From a checkpoint of a small CTC audio transcriber.
Model: 9.1M parameters, arch wavenet, norm batchnorm, depths [8], widths [320].
Training: muon at rate 0.0069, 10900 steps, batches of 128.
Data: trained on short read English sentences (LibriTTS-R), 26041 training examples, 53.6 epochs.
Rows from block 3, named by matrix and row number. Rows with one number belong to one channel. Each number is 128 + 32 x the weight over its row's rms, rounded and kept within 0 to 255. All counts start at 0. After the name is the row's rms in percent of the matrix's.
# filt: filter width-5 conv, dilation 8 (model.blocks.3.filt.weight, 320x320x5), inputs 135-161, a 5 kernel for each
# gate: gate width-5 conv, dilation 8 (model.blocks.3.gate.weight, 320x320x5), inputs 135-161, a 5 kernel for each
filt.241 102 [152 114 135  96 206  89  85 193 159 181 112  96 119 100  89 140  88 141  75  93 183 123 157  50 104 142 138 112  98 140 151 147 140 124 140  77 156 143 100 172 178  83 145 116 118 110 226  73 129 184 119 133 115 123 127 140 179 141 169 125 125  98 135 107  79 142 115 122 121 159 118 107 116 111 104 171 144 126 109 163 109  75 184 154  70 147 165 167 113 115 164 154 163 135 120  83 128 100 120  55 116 109 168  79 162 152 138  80 135 103 157 169 168  99 130  94 133 115 111 189 153  91  98 160 109 119 112 102 109 116 171 209 108 131 209]
gate.241 104 [149 109 123 157 195 129 137 112 131 152 143 149 119 137 121 109 148 174  88 125 116 107 114  65 176 132 127  95  82 110 128 149  97 185 122 128 147 150  94 194 197 106 144 136  71 167 146 153 161 160 118 162 114 123 125 155  92  88 185 113  83 165 144 106 134 173  98  41 134 119  99 109 156 114 134 171 121 102 130 121 119 140 185 128 108 129 144  88 102 139 161 104 164 147 110  86 135  93 111 100 124 101 161 118  72 148 121 111 143  91 152 149 161 145 130 136 148  97 110  27 105 113 202 110 128 120 162 164  97 175 140 120  90 158 165]
filt.242 097 [150 172 136 132 157 160 126  58  17 119  81  92  57 118 123 109 162 104 142 113 151 133 173 182 131 163 133 146 142 100 137 109 165 155  93 119 222 227 181 202 121 123  64  67 123 118 139 165  99 100 120 118 212 119  78  85 131 186 167 136 116 131  86 126  99  92 118  92 122 119 127 148 128 102 118 109  97  80 114 141  76 119 173  56 128 131  78 203 144 128 112 111 124 110 145 105 159 143  99 178 106 121  50 162 160 136 149  72 160 116 124 155 165 149 115 112 112 147  92 122 138 103 191 119  79 153 155 115 151 114 146 144 133 141 110]
gate.242 098 [186 117 148  91 147 188 114 143  80 165 155 139  98 140  96 132  70 183 113 142 137  85 142 129 101 129 150  99 125 143  79 113 101  89  90  91 121 113 117 175  92 103 118  45 120  91 121 105  99 133  97  87 113 117 133 131 126 140 153 142  80 110 123 158 123  99 139  72 114 120 150  95 135 114 119 137 152 139 154  90  92 161 213 167  85 123  75  84 108 157 120 129  70  96 123  99 157 158  74 138 148 140 113 105 122 153 133 134 159 119 157 110 142 119 116 144 117  80 126  79 134 118 174 116  97 104 134 115 119 186 132  84 111  94 185]
filt.243 099 [189 131 161 175 113 135 133 156 117 205 120 133 123 142  91 109 132  91 102 151 202 159  99 139 161 143  89 102  90 160 141 104 119 125 149 186 178  90 135 161 134 100 142 140 136 186 175 179 136 185 104  93 127 107 115  35 129  90 108 131 112 107 142  87 117  93 163 129 156 154  99  81 107  85  84 107  72 118  97 129  98 130 172 163 147 104 128 126 147 124 143 128 116 176 129 107 136 133 108 166  93 140 104 120 154 128 108 116 112 124 143  73 161  99  71 171 156  95  91 115 160 147 198 113  96 121 130 135 123 139 116 120 112 111 118]
gate.243 102 [180 139  71 130  96  56 155 162 182  85 135 180 109  84  90 152 157  80 121 122  58 118  92 125 132 153 121  82  67  43 146 136 142 129 113 185 109 118 131 184 194 145  89 113 118 141 142 125 133 161 125 153  92 141 125  74 194  79 166  89 146 106 126 149 139  95 107  79 110  95 132 101 172  59 140 154 123  85 100  85 135 145 161 144 210 112 114 107 131 121 120 113 186  69 110 144 104  80 116 139 173  92 145  93 163 127  66  98 134 150 160  94 180 117  99 140 180  94  73 108 130 148 137  39 114 165 106  85 129 150  96 150 126 114 136]
filt.244 104 [134 163 178  70 192 158 160  78 117 156 135 176 162  71 109 118 135 140 109 141 116  95  83 161 137 160 127 157 127 115 112 153 127 172  85 142 102 166 123  92 151  97 199 101 100 162 102 120 110 168 140  87 153 116 129 167 121 110 133 100  80 138 129 127  92 118 158 105  99  77 108 110 118 106 131 106 117 168 154 142 158 163 174 124 159 137 136  96 192  94 151 161 110 136 137 130 100 154 187  87 122 122 105 159  95 149 159  94 129 164 109 126 106 161 108 136  99 175 112 128 118 110 171  68  73 143 129 142 167 147 116  69 149  77 105]
gate.244 102 [123  91 152 117 125 169 131  63 104 149 145 112 163 135  51  86 155 184 102 119 118 171 120 121 159 113 129 235 126  97 117 102 211 152  83 103 132 183 143 117 124 149 162 140 114 101 160 173 117 141 157 140 139 130 146 140  78 173 113 175 127 134 154 134  82 144 143  99 159  99 136 160 152 100 128 139 104 111 121 126 126 131 102 124 152 103 101  57 148 133 104 129 152 128 124  90  94 161 121 134 136 147 162 149 106 120 107  93  88 120 140  79 193 115 146  69  92 143 154 121 124 176 221 148 134  80 110 146 142 183 142 138 205  84 124]
filt.245 099 [ 81 132 158 127  84 141 133 146  63 147 192  83 147  97 125 177 134 188 147  98  77  84 174 156 164 176  98 114 113 100  92 139 115 145 162  53 147 137 131 125  79 164 125 140 119 145  63 129 117 100 144 125 134 119 113 106 121 165 153 164 167 123 115 104 131 135  72 166  88 116 126 125 165 146 130 138  76 130 141 172 177 144 131 106 113 161 117 149 186 133 114  77 178 158 129 132  80  81 102  73 149 170 163  68 116 119  95 137 119 106  99 103 162 138  96 213 104 122  99 147  68  90 167 175 158 142 220 104 137 140  46  82  48 114 142]
gate.245 098 [103  68 150 129 151 154 104  74  90  99 154 133 111 132  86 134 147 125  92 142 125 123 199  84 131 173  41 156 120 110 120 133 191 128 101 134 142 145  87  98 194 105 175 174 162 133  83 163 101 151 138 150 129 116 131 154 100 143 221 119 135  61  86 146 130 144  96  88 126  94 152 148 155 120 134 162 118 113 130 134  82  56 149 105 141 113 138 119 117 162 100 137 100 136 122 136 152 160  93  96 188 135 145  74 120 135  77  87 129 141 160 153 122  68 203  93 104 123 103 134 107 166 157 140 101 137 108  80 172 155 112 147 174 104 131]
filt.246 101 [130 129 133 125  32  93 107  95  82 110 158 153 123 101  85 132 125 105 141  49 138  85 149 104  91 133  68 133 161 129 142  96 134 156 144 137  64 147  66 124 112 180 136 174 112 146 131  93 234 142 140 110 160  91 125 122 162 135  91 103 153  89  95 134  82  84 138 139  99 164 150 143 149 125 156 112  79 138 140 147 168 178 156 113 106 115 122 159 144  47 125  92 135 139 144 130 112 165 141  92 127 137  63 190 138  88 125  97 154 145 129 128  87 107 153 105 170 104 132 117 186 155 136 124 140 127 120 116 117 163 123 108 164 110 153]
gate.246 098 [146 116 122 149 112 115  75  97 172 150 124 141 142  83 100 107 124 184 114 124 166 112 148  92 157 172 147 143 147 156 127 101 142 143 137  80 129 149 134  35  95  71 110 107  94 143 101 160 184 141  93 122 191 116  72  73  96 108 172 117  95 151 170 160 171 154 148 136 122 125  97 111 143 148 136 175 175 147  64 197 168 126 202  46 117 174 163  62  20 123 128 162 122  87 108 197  92 156 113 130 151 132 100 103 139 118  95 171 142 128  87 121 127 139 181  90 134 150 101 118 114  64 187 147 127 171 148 211 195 177 139 147  91 133  43]
filt.247 102 [107 125 151 128 148 110 125 109 127 166 133 107 124 108 111 112 164 146 112 151 130  72 147 133 167 130 102 150 177  81 112 133 129 152 104 121 121 175 179 188 136 200 105 141  71 106 136 103 162 159 134  78 138 142 126 121 118 142 130  72 153 159 101 119 130 166 135 136 123 116 146  98 109  98 149  92 105 172 186 107  62  84 113  88 156 133 120 101 121 165 123  83 134 154 113 114  90 132 153 143 170 150 170 130 153 133 143  86 160 130 144 162 218 119 114 137  39  81 144 143  93 164 188 138 128 162 148 132 147 124 168 105 200 132 143]
gate.247 100 [122 132  90 139 161 115 143 103 136 191 118  98 134 123 127 140 137 164 149 132 159 112 146 178  89 121  94 112 105 134 110 132 109  90 133 126 187 128 138  40 145  98 121 168 132 172  60 114  91 181 162 166 115  64 166 182 113  91 110 141 198 136 126 165 133 115 155 119 101 127 181 140 140 160 139 147  79 115 155 105 114 113 139  46 153 124 120 120 131 120 132  75 127 112 124 153 129 152 135 176 142 145 114 129 171 158  72 152  62 143  87  78 142 139 117 137 115 100 192 160 107 157 143 144 104 154 159 194 149  69  90 166  66 130 142]
filt.248 101 [125  93 161 115 107 113 116 104 198 160  97 126 129 115 114 128  93  84 132  98 106 112 162 144 140 153 129 128  87  88 107 107 121 141 115 177 131 164  65 139 124 124 139 144 128 111 109 142 134 103 138 158 115  71 131 144 144 145   0 109 108 119 133 161 115 134 122 100  95 108 128 172 108 125  95 170 125 135 100 150 121 143 114 112  98 146 153 129 130 150 115 137 160 130 184 191 121 140  70 131 124 122 151 151 142 167 114 141 105 138 136 170 153 160 171  82 178 180 150 116 129  97 114 149 100  99 152  91 148  92  91 127 144 114 123]
gate.248 104 [137 138  97 118 117 173 123 186 166 120 123 141 172 144 101 159 126  82 194 168 100 137 105  84 124 124 141 125  91  62 111 119 143  96 115 146 190 155 103 135 149 111 170 208 171 121 143  65 131 154 112 134  65  73 117 133  69 176 105  68  71 134 178 154  99 118 111 149 142 146 192 131 151  88 130 165  86 166 124 138  93 115  77 141 167  80  85 101 108 184 130 146 181  99 123 154 133 103 141 188 140  93 170 177 129 128 125  61 132 134 131  89  86  79 111 112 171 124  54 130 157 109 120 147 103 149 120 150 125  51 154 179 101 104 125]
filt.249 100 [ 91 130  84 172 148 114 132 178 144 119 200 157 150 141  70 137  69  62  79 182 148  98  69 107 168 102 156 167 119 165 119 151 138 154 139 120 141 149 130 187  83 196  69 164 141 178 114 105 105  82 121 129 113 109 178 189 162 146 139  84 162 161  71  85 125 165 190 119 169  83 142 136 143 171  82  44 175  78 183 153 133 181 110 143 135 146 117 125  96 120 119 144 134 159 131 139 155 130 110 183 146 114  82 158 159 136 113  92 124 106 162 100 148 128 126 113 107  54 159  78 130  86 106 173 120  53 133 100 137 134 161  92 105 183 134]
gate.249 100 [167  97 115 127 117 160 145  81 107  99 161  91 134 104  94 177 137 133 133 111 107 151 100 123 161 143 167  86 145 137 119  84 129 132 139  75 167 116 165 118 135 196 178  93 174  92  95 215 201  97 106 124 161 165  72 185 141 176 157 108 108 162  79 127 119 166 114  84 154 141 118 154 116 151 117 191 142 193 114 162  34  86 122 125 120 126 183 160 113 125  66 160 131 113 147  84 121 149 187 102  63 164 167 127 128 108 145  85 122 116 148  95 133 149  79 129 130  61 159 134 144 136 184 195 120 148 113 128 151 127 147 134  89  97 123]
filt.250 101 [114 137 146 152 141 123  96 206 129 167 110 127 176 131  85 131 134  98 177 133 121 165 143 125 136 166  96 149  98  97 116 140 118  85  86 109 114 121 153 161  93 120 117 153 131 165 168 135 157 113 100 136 124  99 135 102  79  96 159 137 105 129 109 121 155 146 105 123  92 131 127 137  83 136  91 146 131 100  97 156 161 130 110 129 126 122 167  76  91 166 169 120  88 129 117 121  87 191 124 122 129  71 179 117 121 129 150 149 122 154 140 144 148 169  99 157 161  85  94 135  71 143  96 145 146  86 100 155 170 119 114 196 127 134 199]
gate.250 101 [ 94 139 130 112 143  60 139 145  88 126 109 139 127 138 114 164 151 255  62 105 143 149 105 156 132  94 124 107 111 125 103 126  99 131 111 107 133 107 117 204 109 114 202 105 130 122 156  54 133 209 127 140  96 141 126 133 131  72  93 182 151 115 202 110  98 139 146  91 132 104 133 116  83 123 147 163 136 141 118 145 157  95 155 153 134 129 114  37 135 145 113  94  64 150 203  84 101 150 159 112 153 208 120 157 114 167 149 106 150 153 123 173  46 122 161 164 126  80 136 148 120 111 150 114 122 186 116 142 114 104  99 148  94 178 155]
filt.251 100 [117 121 134 124 112 105 163 108 141 121 160 133 138 124  87  90 113 105 157 107 132 117 134 120 137 113 130 190 148 120 109 117 144  82  86 170 137 115 156 119 116  99 197 176 153 110 145 112  99  80 115 178  74 147 172 158 126 121 118 197 143 165 137 161 139 130 111 117 157  52 131 149 132 144  69 111 149 128 191 215 175 154 143 116 171 124 135 148 179 210 126 104 109 163 154 176 140 151  81 192 144 152 176 126 184 140 140 131  75 138  98 115 151 103 135 105 133 116  80 100 146 120  73 161 103 135 139 128 138  87 120  98 119 125 121]
gate.251 100 [ 88 138 173 134 115  97 130 110 108 169 136 120 174 183 129 142 150 128 162 178 130 132 140 185 110 115 103  57 116 126 112 110 122  95 138 106 182 158 126 137  95 107 151  42 148 149 152 166  55 118  94 130 140 177 152 103  75 142 150  50 106 134 163 158 100 146 100 136 127 101 149 162 157 122 134 144 107 118 161 167 146  97 103 117 118  94 121 143 134 102 122 159  99  65 108 153  76  63 142 137  85 127  66  97 114 140  87 103  79 153 134 139 210  85 150 115  95 103 131 187  90  80 175 116 120 138 143 154 175 100 148 147 140 106 172]
filt.252 096 [106 111 123  83 137 104 139 127 169 144 180 166 113 150 128 147 174 154 145 219 142 117 104 127 116 103 110 126 131 117 131  89 137 136 162 153 118 143 121 121 122 128 112 111 138 130 100 172 139 209 129 140  95  87 114 113 147 142 115 101 128 154  94 125 119 110 154 139 162 116 145  85 100 153  98  76 137  94 155 132 162 143 107 154 105 129 128 159  73 152 131  90 128  87 145 133 140  97 107 153 116 183  85 158 135 136  91 140  72 141 128 138 142 124 136 158  74 152 154  54 136 119 104 172 102 157 122 141 121 113 140 135 108 141 163]
gate.252 098 [158 161 129 127 122 115 107  28 110 116  87 137 155 107 106 108 167 163 117 138 107 115  89 143 147 125 181 148 102 118 177 157 131  86  87  49 125 114 194 146  76 117 115 132 126  80 131 146 163  98 154 129 149 141 101 146 130 147 176  98 114 125  94 104 184 125 127 155 160 144 117 125 139 166 155 130 155 174 118 144 116  72 207  87 148 122 117  67 133 126  93 127 101 144 137 105 124 170 114  71 113 119 145 132 147 128 107 128  98 142  72 102 145 170 122  80 136 119 104 186 176  98 120 102 128 184 122 186 201 151 142 140 149 136  85]
filt.253 100 [169 131 121 127 155 123 144 101 118 119 143 145 134 105 135 121 102 113 138 137 135 135 171 142 112 171  64 189 134 132 120 124 123 109 101 153 141  61 149 125  92 162 129 169 192 165 110 158  97  90 136 133 151  64 132 129 178  68 120 201 101 144 162  86 134 119 131  62 101  94 175 172 126 106 110 113 139 126  93 151 148 125 160 107 140 102 190 153 155 181 150 136 116 125 168 142  66 143 144 138  95 150 196 103 135 135 165  61 159 110 140  90 128  94  90 175 149 114 142  25 122 151  84 163 155 139 120 102 140 147 113 107  91 191 173]
gate.253 101 [141 169 157 106  72 129 118 121  63 106 131  67 146 132  95 110 163 136  90 121 105 141 141 118 122 102 183 108 142  97 105 130  93 150 123 151 165  92 140 109  97  76 156  32 114 136 116 147 104 109 107 125 141 133 147 160  91 175 127 161  99 129  74 119 112 115 132 111  59 134 112 143 127 130 152 149  96 121 116 154 143  88 121 140 143  96 149 142  58 135 110 154  91  88 109 201 105  89 106 116 189 131  80 119 149 150 162 122 136 119 148 125 103  74 144 116 162 146  90 113 146 131 171 197 139 165 103 147 139 138 134 122 147 124 133]
filt.254 100 [140 104 176  48 124 144 113 140 111 132 116 109 154 104 106 150 150 121 157  66 115 114 131 117 147 150 161 129 116 153 140 121 158 132 133 101 172  90 169 171  95 157  79  80 101 122 156 134 147  98 129 147 139 128 125 107 102 159 116 197  94 145 143 129  81 142 131 134  85 132 105 107  65 103 124 134 101 102 128 137 132 132  81 124 143 144 120 107 147 126 123 133 108 136 111 176 195 145 114  97 144 133 108 157  66 137 123 116 114 137 157 136  60 114  94  80 152 125  86 107 124 129  84 133 133 113 158 161 173 153 112 143 154 105 126]
gate.254 103 [127 121 102 128  98 131 171  69 109  68 114 156 169 165 132 148 121 137 168 184 127 156 103 163 139 117 154  73  60 105  86  88 171 101 121 106 136 115 144 120 126  99  78 119 119 109  85 148 131 116 155 115 120 132 155 152  69 129  82 159 120 145 133  77  78 122  69  30  87  54 125 101 107  77 119 134 120  75 110 120  53 176 134 130 168  90  91 135 132 159 134 138 122 111  81 127 122 129 117 107 140 129 134 141 132 145 108  97 110 119 124 132  93 116 140 122 112  64 128 127 105 104 105  88 120 156 117 112 128 183  79 150 106 161 175]
filt.255 101 [174 113  83 150 135 119 117 131 162  96 114 140  86 146 116  63  61 123 135 126 144 130 173  49 104 107 144  66 117 179 169 159 144 134 152 186 122 154 141 127  71  92 138 155 173 105 181 203 117  66 113 126 140 148 136 135 172  84 130 135  87 126 120 146 127 121 168 135 110 172 131 125 134  91  72 184 107 140 114  99  93 165 121 104 137 166 130 129 160 126 133 158 165 128 139 158 111 108 116 116  71 131 117 136  92  91 127 136 120 159  84 157 125 115 130 103  81 112 121  85  84 143 130 143  96 129 118 114  99  97 144 160 123 154 153]
gate.255 099 [ 93 154 155 131 139 119 114  76 100  96 133 125 209 172 145  76 117 164 104 152 116 154 106 140  92 151 151  91  93 182  97  84 138 141 152 120 133  71 135 123  60 102 144 201 127 133 160 167 152 105 120 148 140 148 120 155 137  61 121 105 111 117  99  90 138  78 154 113 184 179 108 117 156 125  93 124 157 159 191 132 147 130 160  78  88  66 131 167 171 160 124 111 100 118 189  98 110 145 125  88  77  87 132 134  99 106 140 140  98 120 133  75 111 141  82 100  74 148 141 169 137  93 136  65 152 188 114  83 135  85 183 145  80 122 119]
filt.256 099 [143 131  74 131 154 106  84 156 149  57 119  99 101 156 133 122 124 145 133 176 144 151 144 175 127  98 112 123 116 137 128 148 138 124 111 126 199 177 182 104  75 102 113  96 160 161 136 113 131  77 163 150 102 133 197 132 100 110  84 150 142 150 183  47 173 127  84 163 135  80 116 107  80  81 137 109 161 171  88 156 169 129 129 141 156  99 114 108 138 141 124 141 126 145 114 168 117 104 111 152 124 110 135 105 128  88 146 137 119 122 202  99 162 121 130 124  95 130 146 105 101 149 135 106  95 122 129 113 108 182  76 118 148 110 173]
gate.256 099 [ 78 128 109 151 113 144 214 126 122 142 132 156 121 134 103 109  92 146 100 175 166 107 146 105 144  97  99 137 110 139  99 154 154 124 105 101  62 135 134  69 112 100 138 147 151 181 155  81 124 119 122 141 122 166 125 121 184 106 153 114 133 156 192 107 164 131 163 135 135 166 137  79 128 120  78 100  95 112 119 119 157 146  95 106 129 163 129 123  98 127  89 126 151 109 108 120 118 137 116 101 167  74 152  92 147 121 139 134  58  87  78 113 117 127 148 109  80  67  17  76 146 143  84 149 140 200 159 133 115 129  65 183  58 193 188]
filt.257 097 [114 176 159 184  94 152 131  57  72 122 130 161  77  89 117  57 142 205 124 148 147 120 136 164 106 125 146  93 158 103 119 155 119 118 148  85 202 140 203 128 119 122 115 137 157 195  69 151 124 179 150  94  96 180  84 194 158 109  64 173  90 197 212 184 103 132 100 106  81 157 129 138 127 132 117 138 132 113  87 147 133 167 106 164 176 158 134 177  92 132 152 173 142 106  77 129 161 186  99  87  98  94 175  94 152 144  81  93  85 159  98 110 161  96  86 135  78 172 102 120 146 136 139 137 125 122 161 157 141 186 143 143 172 173   0]
gate.257 097 [112 153 172  50 144 140 133 132 143  67 133 149 130 151 165 102 142 114  61 162 115 147 175 102 179  97 139  61 115 172 120 122 146 104 124 113  99 113  56 137 119 136  86  91 169 125  71 112 119 131 126 149 143 183 171 123  85  43 187 157 150 110  63 196 145 143 140 140 183 134 143 135  84 109 132 133 123  90 129 130 110  77 169  58 118 122 139 166 132 150 122 139  97  91 112 138 137 116 149 147 139 115  87 113 133 106 111 122 198  85 156 147 115 121  81 145 138 160 116 164 163 140 172  84  97 121 136 158 173 101 128 139 157  49  70]
filt.258 103 [176 136 181 116 140  98 122 121 158 158 137 101 148 139 159 133  90 131 145 184 133 109 115 124 118 132 146 159 106 154 153 107 102 118 119 192  49 159 121 255 145 118 130 180 144 149 140 170 102 169 140 133 104 168 152 129  87 156 166 157 129  81 158 168 140 121 138 108 143 150  98 102 105 105 178 121 178 102 120 140 115  79 113 127 169 134 132 122 214 117 117 125 121 126 146 157  93 119 159 176 127  65 164 151 105 160 180 141 145  81 118 137 116 160 154  43 144 104 125 111 131 130 129 141 186 110  76 147 106 178 139 124  87 164 165]
gate.258 099 [106  69 144 111 181 165 199  87  94 123 118 128 150 202 175  89 135 191 143 103 166 114  77  68 144 115 118 139  58 125 110 113 133 165 154 101 154 129 117 187 116  82 105 123 163  66 119 120  78 134  80 148 134 141 103 180 155 104  78 174  78 183 191 102 132 166 123 139 123 113 117 203 115  89 134 134  63 189 127 188  91 175 150 135  63 109 128  93 160 130 138 119 102 103 157  80 162 123 129  73 119 171 130  45 165 112  93 122 107  99 168 103 152 135 162 107 186 137 134 164 148 125  94 129 155 122 234 150 146 151 131  87  98 132 123]
filt.259 101 [125 134 118 140 142 117 143 100  84 165 140 129  92 107 148 160 107 118  70 164 142 106 137 192 163 154 133 132  90  94 157 109 143 143  55 127 173  78 145 138 117 135 120 139 142 119 104 104 109 194 110 125 127 110 150 132 110 164 148 198 135 120  97 173 127  93 153 118 126  90 102 166 152 113 119 165 171 122 148 190 170 159 116 137 173 128 111  86 130 104 142 119 121 112 123 139 164  89  61 130  98  91  83 132  70 130 152 150  88 137 144 124 143 120  67  91 130 141 141 116 156 113 174 110 187 156 170  99 101 133 133 136 123 127 140]
gate.259 097 [116 103 171 194  77  53 103 156  74 159 134 159  65  67 144 136 150 109  95  83  77 151 157 131 178 104 122 184 153 174 144 140 102 119 128 149 111 130 136 139 108 104  77 140  89 144 132  90 118 135 115 128 207 157 165 140  65  85 124 127 100 112  86 116 191 135  84  67  96 118 133  90 131 142 123 150 148 134  69 132 123 102 195 148 119 117 153  58 113 130 150  88 139 176 140 158 102 167 165 160 118 135 152 138  56 115 105 181 175 153 161  76 109 139 108 184 119 130 165 125 128 140  72  98 108 120 104 111 119  86 153 110  87 182 115]
filt.260 094 [127 100  70 133 101 121 156 168 142 147 148 123  80 123 168 149 133 110 172 169 113 122 173 184 114 142  91 124 107 127 121 135 182  98 143 193 133 157  90 109 102  68 114 136 116  63 165 155  69 101 136 157 143 123 127 135  93 111  76 142  84 114 140 122 115 141 148 152 103 126 102 195  56 160 131 107 115 140 141 104 110 163  97 117 120  99 133 120 175 189  90 112 112 111  85 158 139 124 154  82 117 104  88 111 150 161 163 183 181 121 126 146 157 151 123 125 133 184 169 118 114 128 109 137 139 183 126 173 170 136 132  90   5 124  73]
gate.260 101 [ 94 107 106 113 112  99 106  97 180 104 162 157 113 111 136 113 110 103 157 154 177 138 103 108  89 126 106 128  69 164 126 114 148 144 133  93  60 121 159 172 130  56 161 132 195 110 116 198 137  92  94 146 140 114 114 113 151 159 102 164 134 179 136  99 163 113 154 158 186 130 132 107 139 178 134  87 130 168 139 100 129  87 188 103 149 135  81 147  63 110 147  78 124 148 133 123 101 113  81 165 119 139 140 112 133 136 100 101 107 148 130  84 105 205 119 148 178  72 112 104  75 148 150 161  91 174 109  94 144 106  58 128 239 117 135]
filt.261 098 [102 152 147 138  85 114  85 118 117 171 156  99 137 157 134 110 157 168 148 115 183 103 132 140 188 147 103 100 148  70 107 154 129 114 124 195 204 143 140 163 156 115 152 129 143 161 145 132 102 158 144 115  96 109  92 145  92  89  95 118 127 158 136 165 124 203 128 124 169 142 129  90 125 119 137 187 118 157 136 129 119  54 133  91 139 134 155 161 101  85 114 155 125 148 113 100 187  75  78 129 158 138 156 152 117 158  89 161 132 143 145  95 134 113 113  99 155 114  96 131 139  94 104 115  89 153 123 102 140 183 120  72 145 114 115]
gate.261 099 [152 123 198 108  95 176 200 155  61  97 149 145 112 115 148 178 147 191 125  78 110 112 107 171 116 138 113  78  98  94 102 169 101 180 134  95  90 138 148 107 161 127 132 139  52 109 149 156 132 116 131 119 118 144 112 140 117  86 137 154 119  91 127 150 138 182 182 124  71 114 135 136 117 125  88 142 127 126 147 117  91 117  82 175 125 161 121 153 123 129  97 153 121  99 107 143 108 124 109 128 175 144 118  92  89  87 144  79 103 155 110 157 123 130 178  69 192 155 109 147  50 162  77 148 110 102 132 124 162 115 131 140  37 127 162]
filt.262 097 [ 74 100 120 128 103 109 119 107 172 129 153 141 137 110 124 105 124 123 128 168  71  82 141 113  89 125 100 160 102 114 122 127 173  84 111 106  29 154 170 133  83 146 149  85 156 167 112 109 125 217 102  69 179 151 140 103 107  86 126 144  78  97  95 123  93 146 158 116 126 145 120 168 136 128 165 144 140 109 121 161 126 129 173  76 160 148 140 121 159 176 102  89 131 123 131  93 186 154 112 196  90  91  56 106 106 163 148 132 109  60 107 158 117  95 138 118 175 169 205  90 161 199 142 134  72 139 162 106 118 172 102  94 133 147 104]
gate.262 098 [122 162 136 177 147  96 143 138 162 120 117 126 154  90 105 168 158 133 144 104 122 154  91 131  97 155 149  70 139 141 127 114 132  72 164 112 160 159 117 170 114 108  65 132 146 106 143 139 155 105 136 175 135 170 153 127 130 164  93 104 151 120 120  89  75 136 100 154  88 122 128 140 110 155 115 118 167 151  80 111 118 126  99 163 110 177  93 117 149 171  93 105  79 121  94 107 123  84  88 169 147 123 201  93 120 127 105  86 138 149 116 108 155  84 153 141 153  75  66 155 216 136 122  78 108  99 116  89 116 102 145 111 166 152 153]
filt.263 101 [127 195 125 149 104 102 132 126 164  89 133 147 150 131 173 146 151 255 113 104 111 145 122 151 117  96 160  99 155 140 126 119  98 115 129 100 131 143 133  75  70 106 139 155 117  81  84 178 158 144 150 155 120 111 147 107 197  82  77 118 143 135 167 164 159 136 147 114 118 190 146 115  76 158 138 174 165 186 104 142 131 143 164 194 179 158  96  86 123 157 143  98  99 172 134 129 124 196 122 124 156 133 202 175  75 152 131 133 107 148 104 155 130  86 139 140 141  51 136 127 122 211 152 118  97 172  66 131 161 131  56  68 140 154 144]
gate.263 102 [120 140 119 151 166 111 180 183 116 159 101 197  79 161 122 123 163 138  91 103 158 115 170 148  67 106 104 109  89  93 109 101 229  91 110 220 182 126 166 130 105 104 178 127 122 126 115  31 111 168 131 148  96 141 163 118 147 187 172 169 106 121 174 211 139 129 166  77 166 162 142 120  72 133 104  69 128 142 109 125 127 126 105 194 135 113 103 128 128 108 139 157 120 107 123 170 170 134  61 123 123 153 155 117  98 140 118 122 101 127 117 162 106 168 145 125 162  87 135 192 125 179 198 122 113 154 136 106 107 108 178 120 119 129 179]
filt.264 104 [134  95 108 161 182 122 132 156 108 125 128  97 170 104 167 124 124  79 108 150  85  88 107 121  67 114 106 135 185 128 132 142 130 120 140  71  72  56 186 112 144 114  34 175 111 171  46 111  75 160 106 138 101 128 116 134 131  76  95 106 146 118 101 121 151 103 115  94 132 108 123 128 148 109  93 123  95 145 158 145 106 144 136  97 154 136 171  94 139 157 105 157 129 114 151  71 146  44 131 105 133 122  44 114 135 168 138 152  78 158 104 156 151 151 122  79  75 162 131 130 144 176  61 137 126 105  76 107 176 136 113  71 126 141 111]
gate.264 107 [ 85 105  87 114 211 111 162 115 140 154 120 124 156 143  98 124 130 116 101 123 100  92 108 122 111  84 120 243 107 118 118 110 166 104 104  86 126 122 154 154 125 158  80 153  95 148 116  63  71  34 150 107 131  63 107 142 119 125 106 116 142 131  24  92 150 137 138 141 118 111 124 127 127  73  90 164  97  60 137 109 195 195  50 139  98 142 103  81 144 129 120 108 104 126 146 112 135 154 169  79 111 140 135  92 130 149 139 128 144 116 129 127 129 169 173 126  95 104 143 128 131  63  58 109 167 102 131  61  89 122 151 119  46 160 158]
filt.265 104 [149  97 144 144 116 122  83  93 174 141 158 160  96 112 139 175  55 113 122 168 110 111 164 133 120 143 130 205  97 184  70 122 150 119 115  91 115 136 127 121 126 129 139 139 164 133 100 222 137  36 122 119 151  78 116  92 110 186 157 139  73 156 116 133 100 133 124 167 163 119  99 121  75 158  89  71 103 111 179 153 126 143 134 102 120 122 110 126 150 112 133 135 123 123 119 135 118 157  77  81 128 108 114 119  96 132 159 113 133 128 139 112  52 116 167 110 162 171 147 165  92 122  63 135 141 107 116  89 145  80 109  77 161 158 124]
gate.265 101 [142 136 134 116 113 111 149 146  70 192 134 138 136  88 101 118 115 126 161 106 132  89 110 121 125 129 133 150 161 120 138  89 146 112 128 225 218 160 154 135 108 138 129 139 118 200 128 104 143 166 101 124  85  97 105 121 118 148 132 119 127 149 141  62 127 124 137 218 101 116 108 127 107 121 116  99 129 160 193 118 157 126  29 149 139 126 137  82 148 138 138  72  98 126 160 197 161  67 146 139 101 149 101 191  74 116 100 158 148  60  92 108 145 153 116 209 176 116 115 142 166 179 240 130 102 103 115  80 109  99 121 146 146 114 100]
filt.266 101 [173 163 173 126 148  91 132 133 147 145 154 100 151 170 139 106 163 107 116 150 154 141 141 136 123 174  71 111 146 153 122 136 132 150 121 159  88 142  56 122 147  89 122 164 155  65 112 137 127 182  87 126 172 120 144 114 105 176 191 186 131 162 140 139 109  92 125 112 168 110 154 168 115 115 149 159 117 135 100 107 101 163 148 137 185  93 145 182  47 163  87  60 159 111 160 145 128 130 148 170 114 143  74 104  96 154 108 114 138 164  94  78 126  93  71 157 131 149 182 191 122 114  88  93  80 177 121  88 113 121 117  29 129 124 119]
gate.266 100 [149 156 146 149 129 143 148 102 122 135 105 114 162 161 119 141  62 146 175  35 102 145 170 122 124 149  95 128 103 127 122 156  53 119 110 127  70 133 179 161 144  86 107 135 104 148 132 140 192  77 135 125  95 146 137  90 105 113 196 146 161 118 109 154 172  96  78 104 152 120 117 147 135 133 139 104  57  47 197 204 112 157  95  50 141 121 116 182 134  84 111 117 103 183 161 153  89 109 102  65 135 124 156 143 141 134 116 142  71  71  79 181  51 144 164  82  92  64 125  90 123 130  87 118 142 147 160 140 138 180  83 155 125 163 129]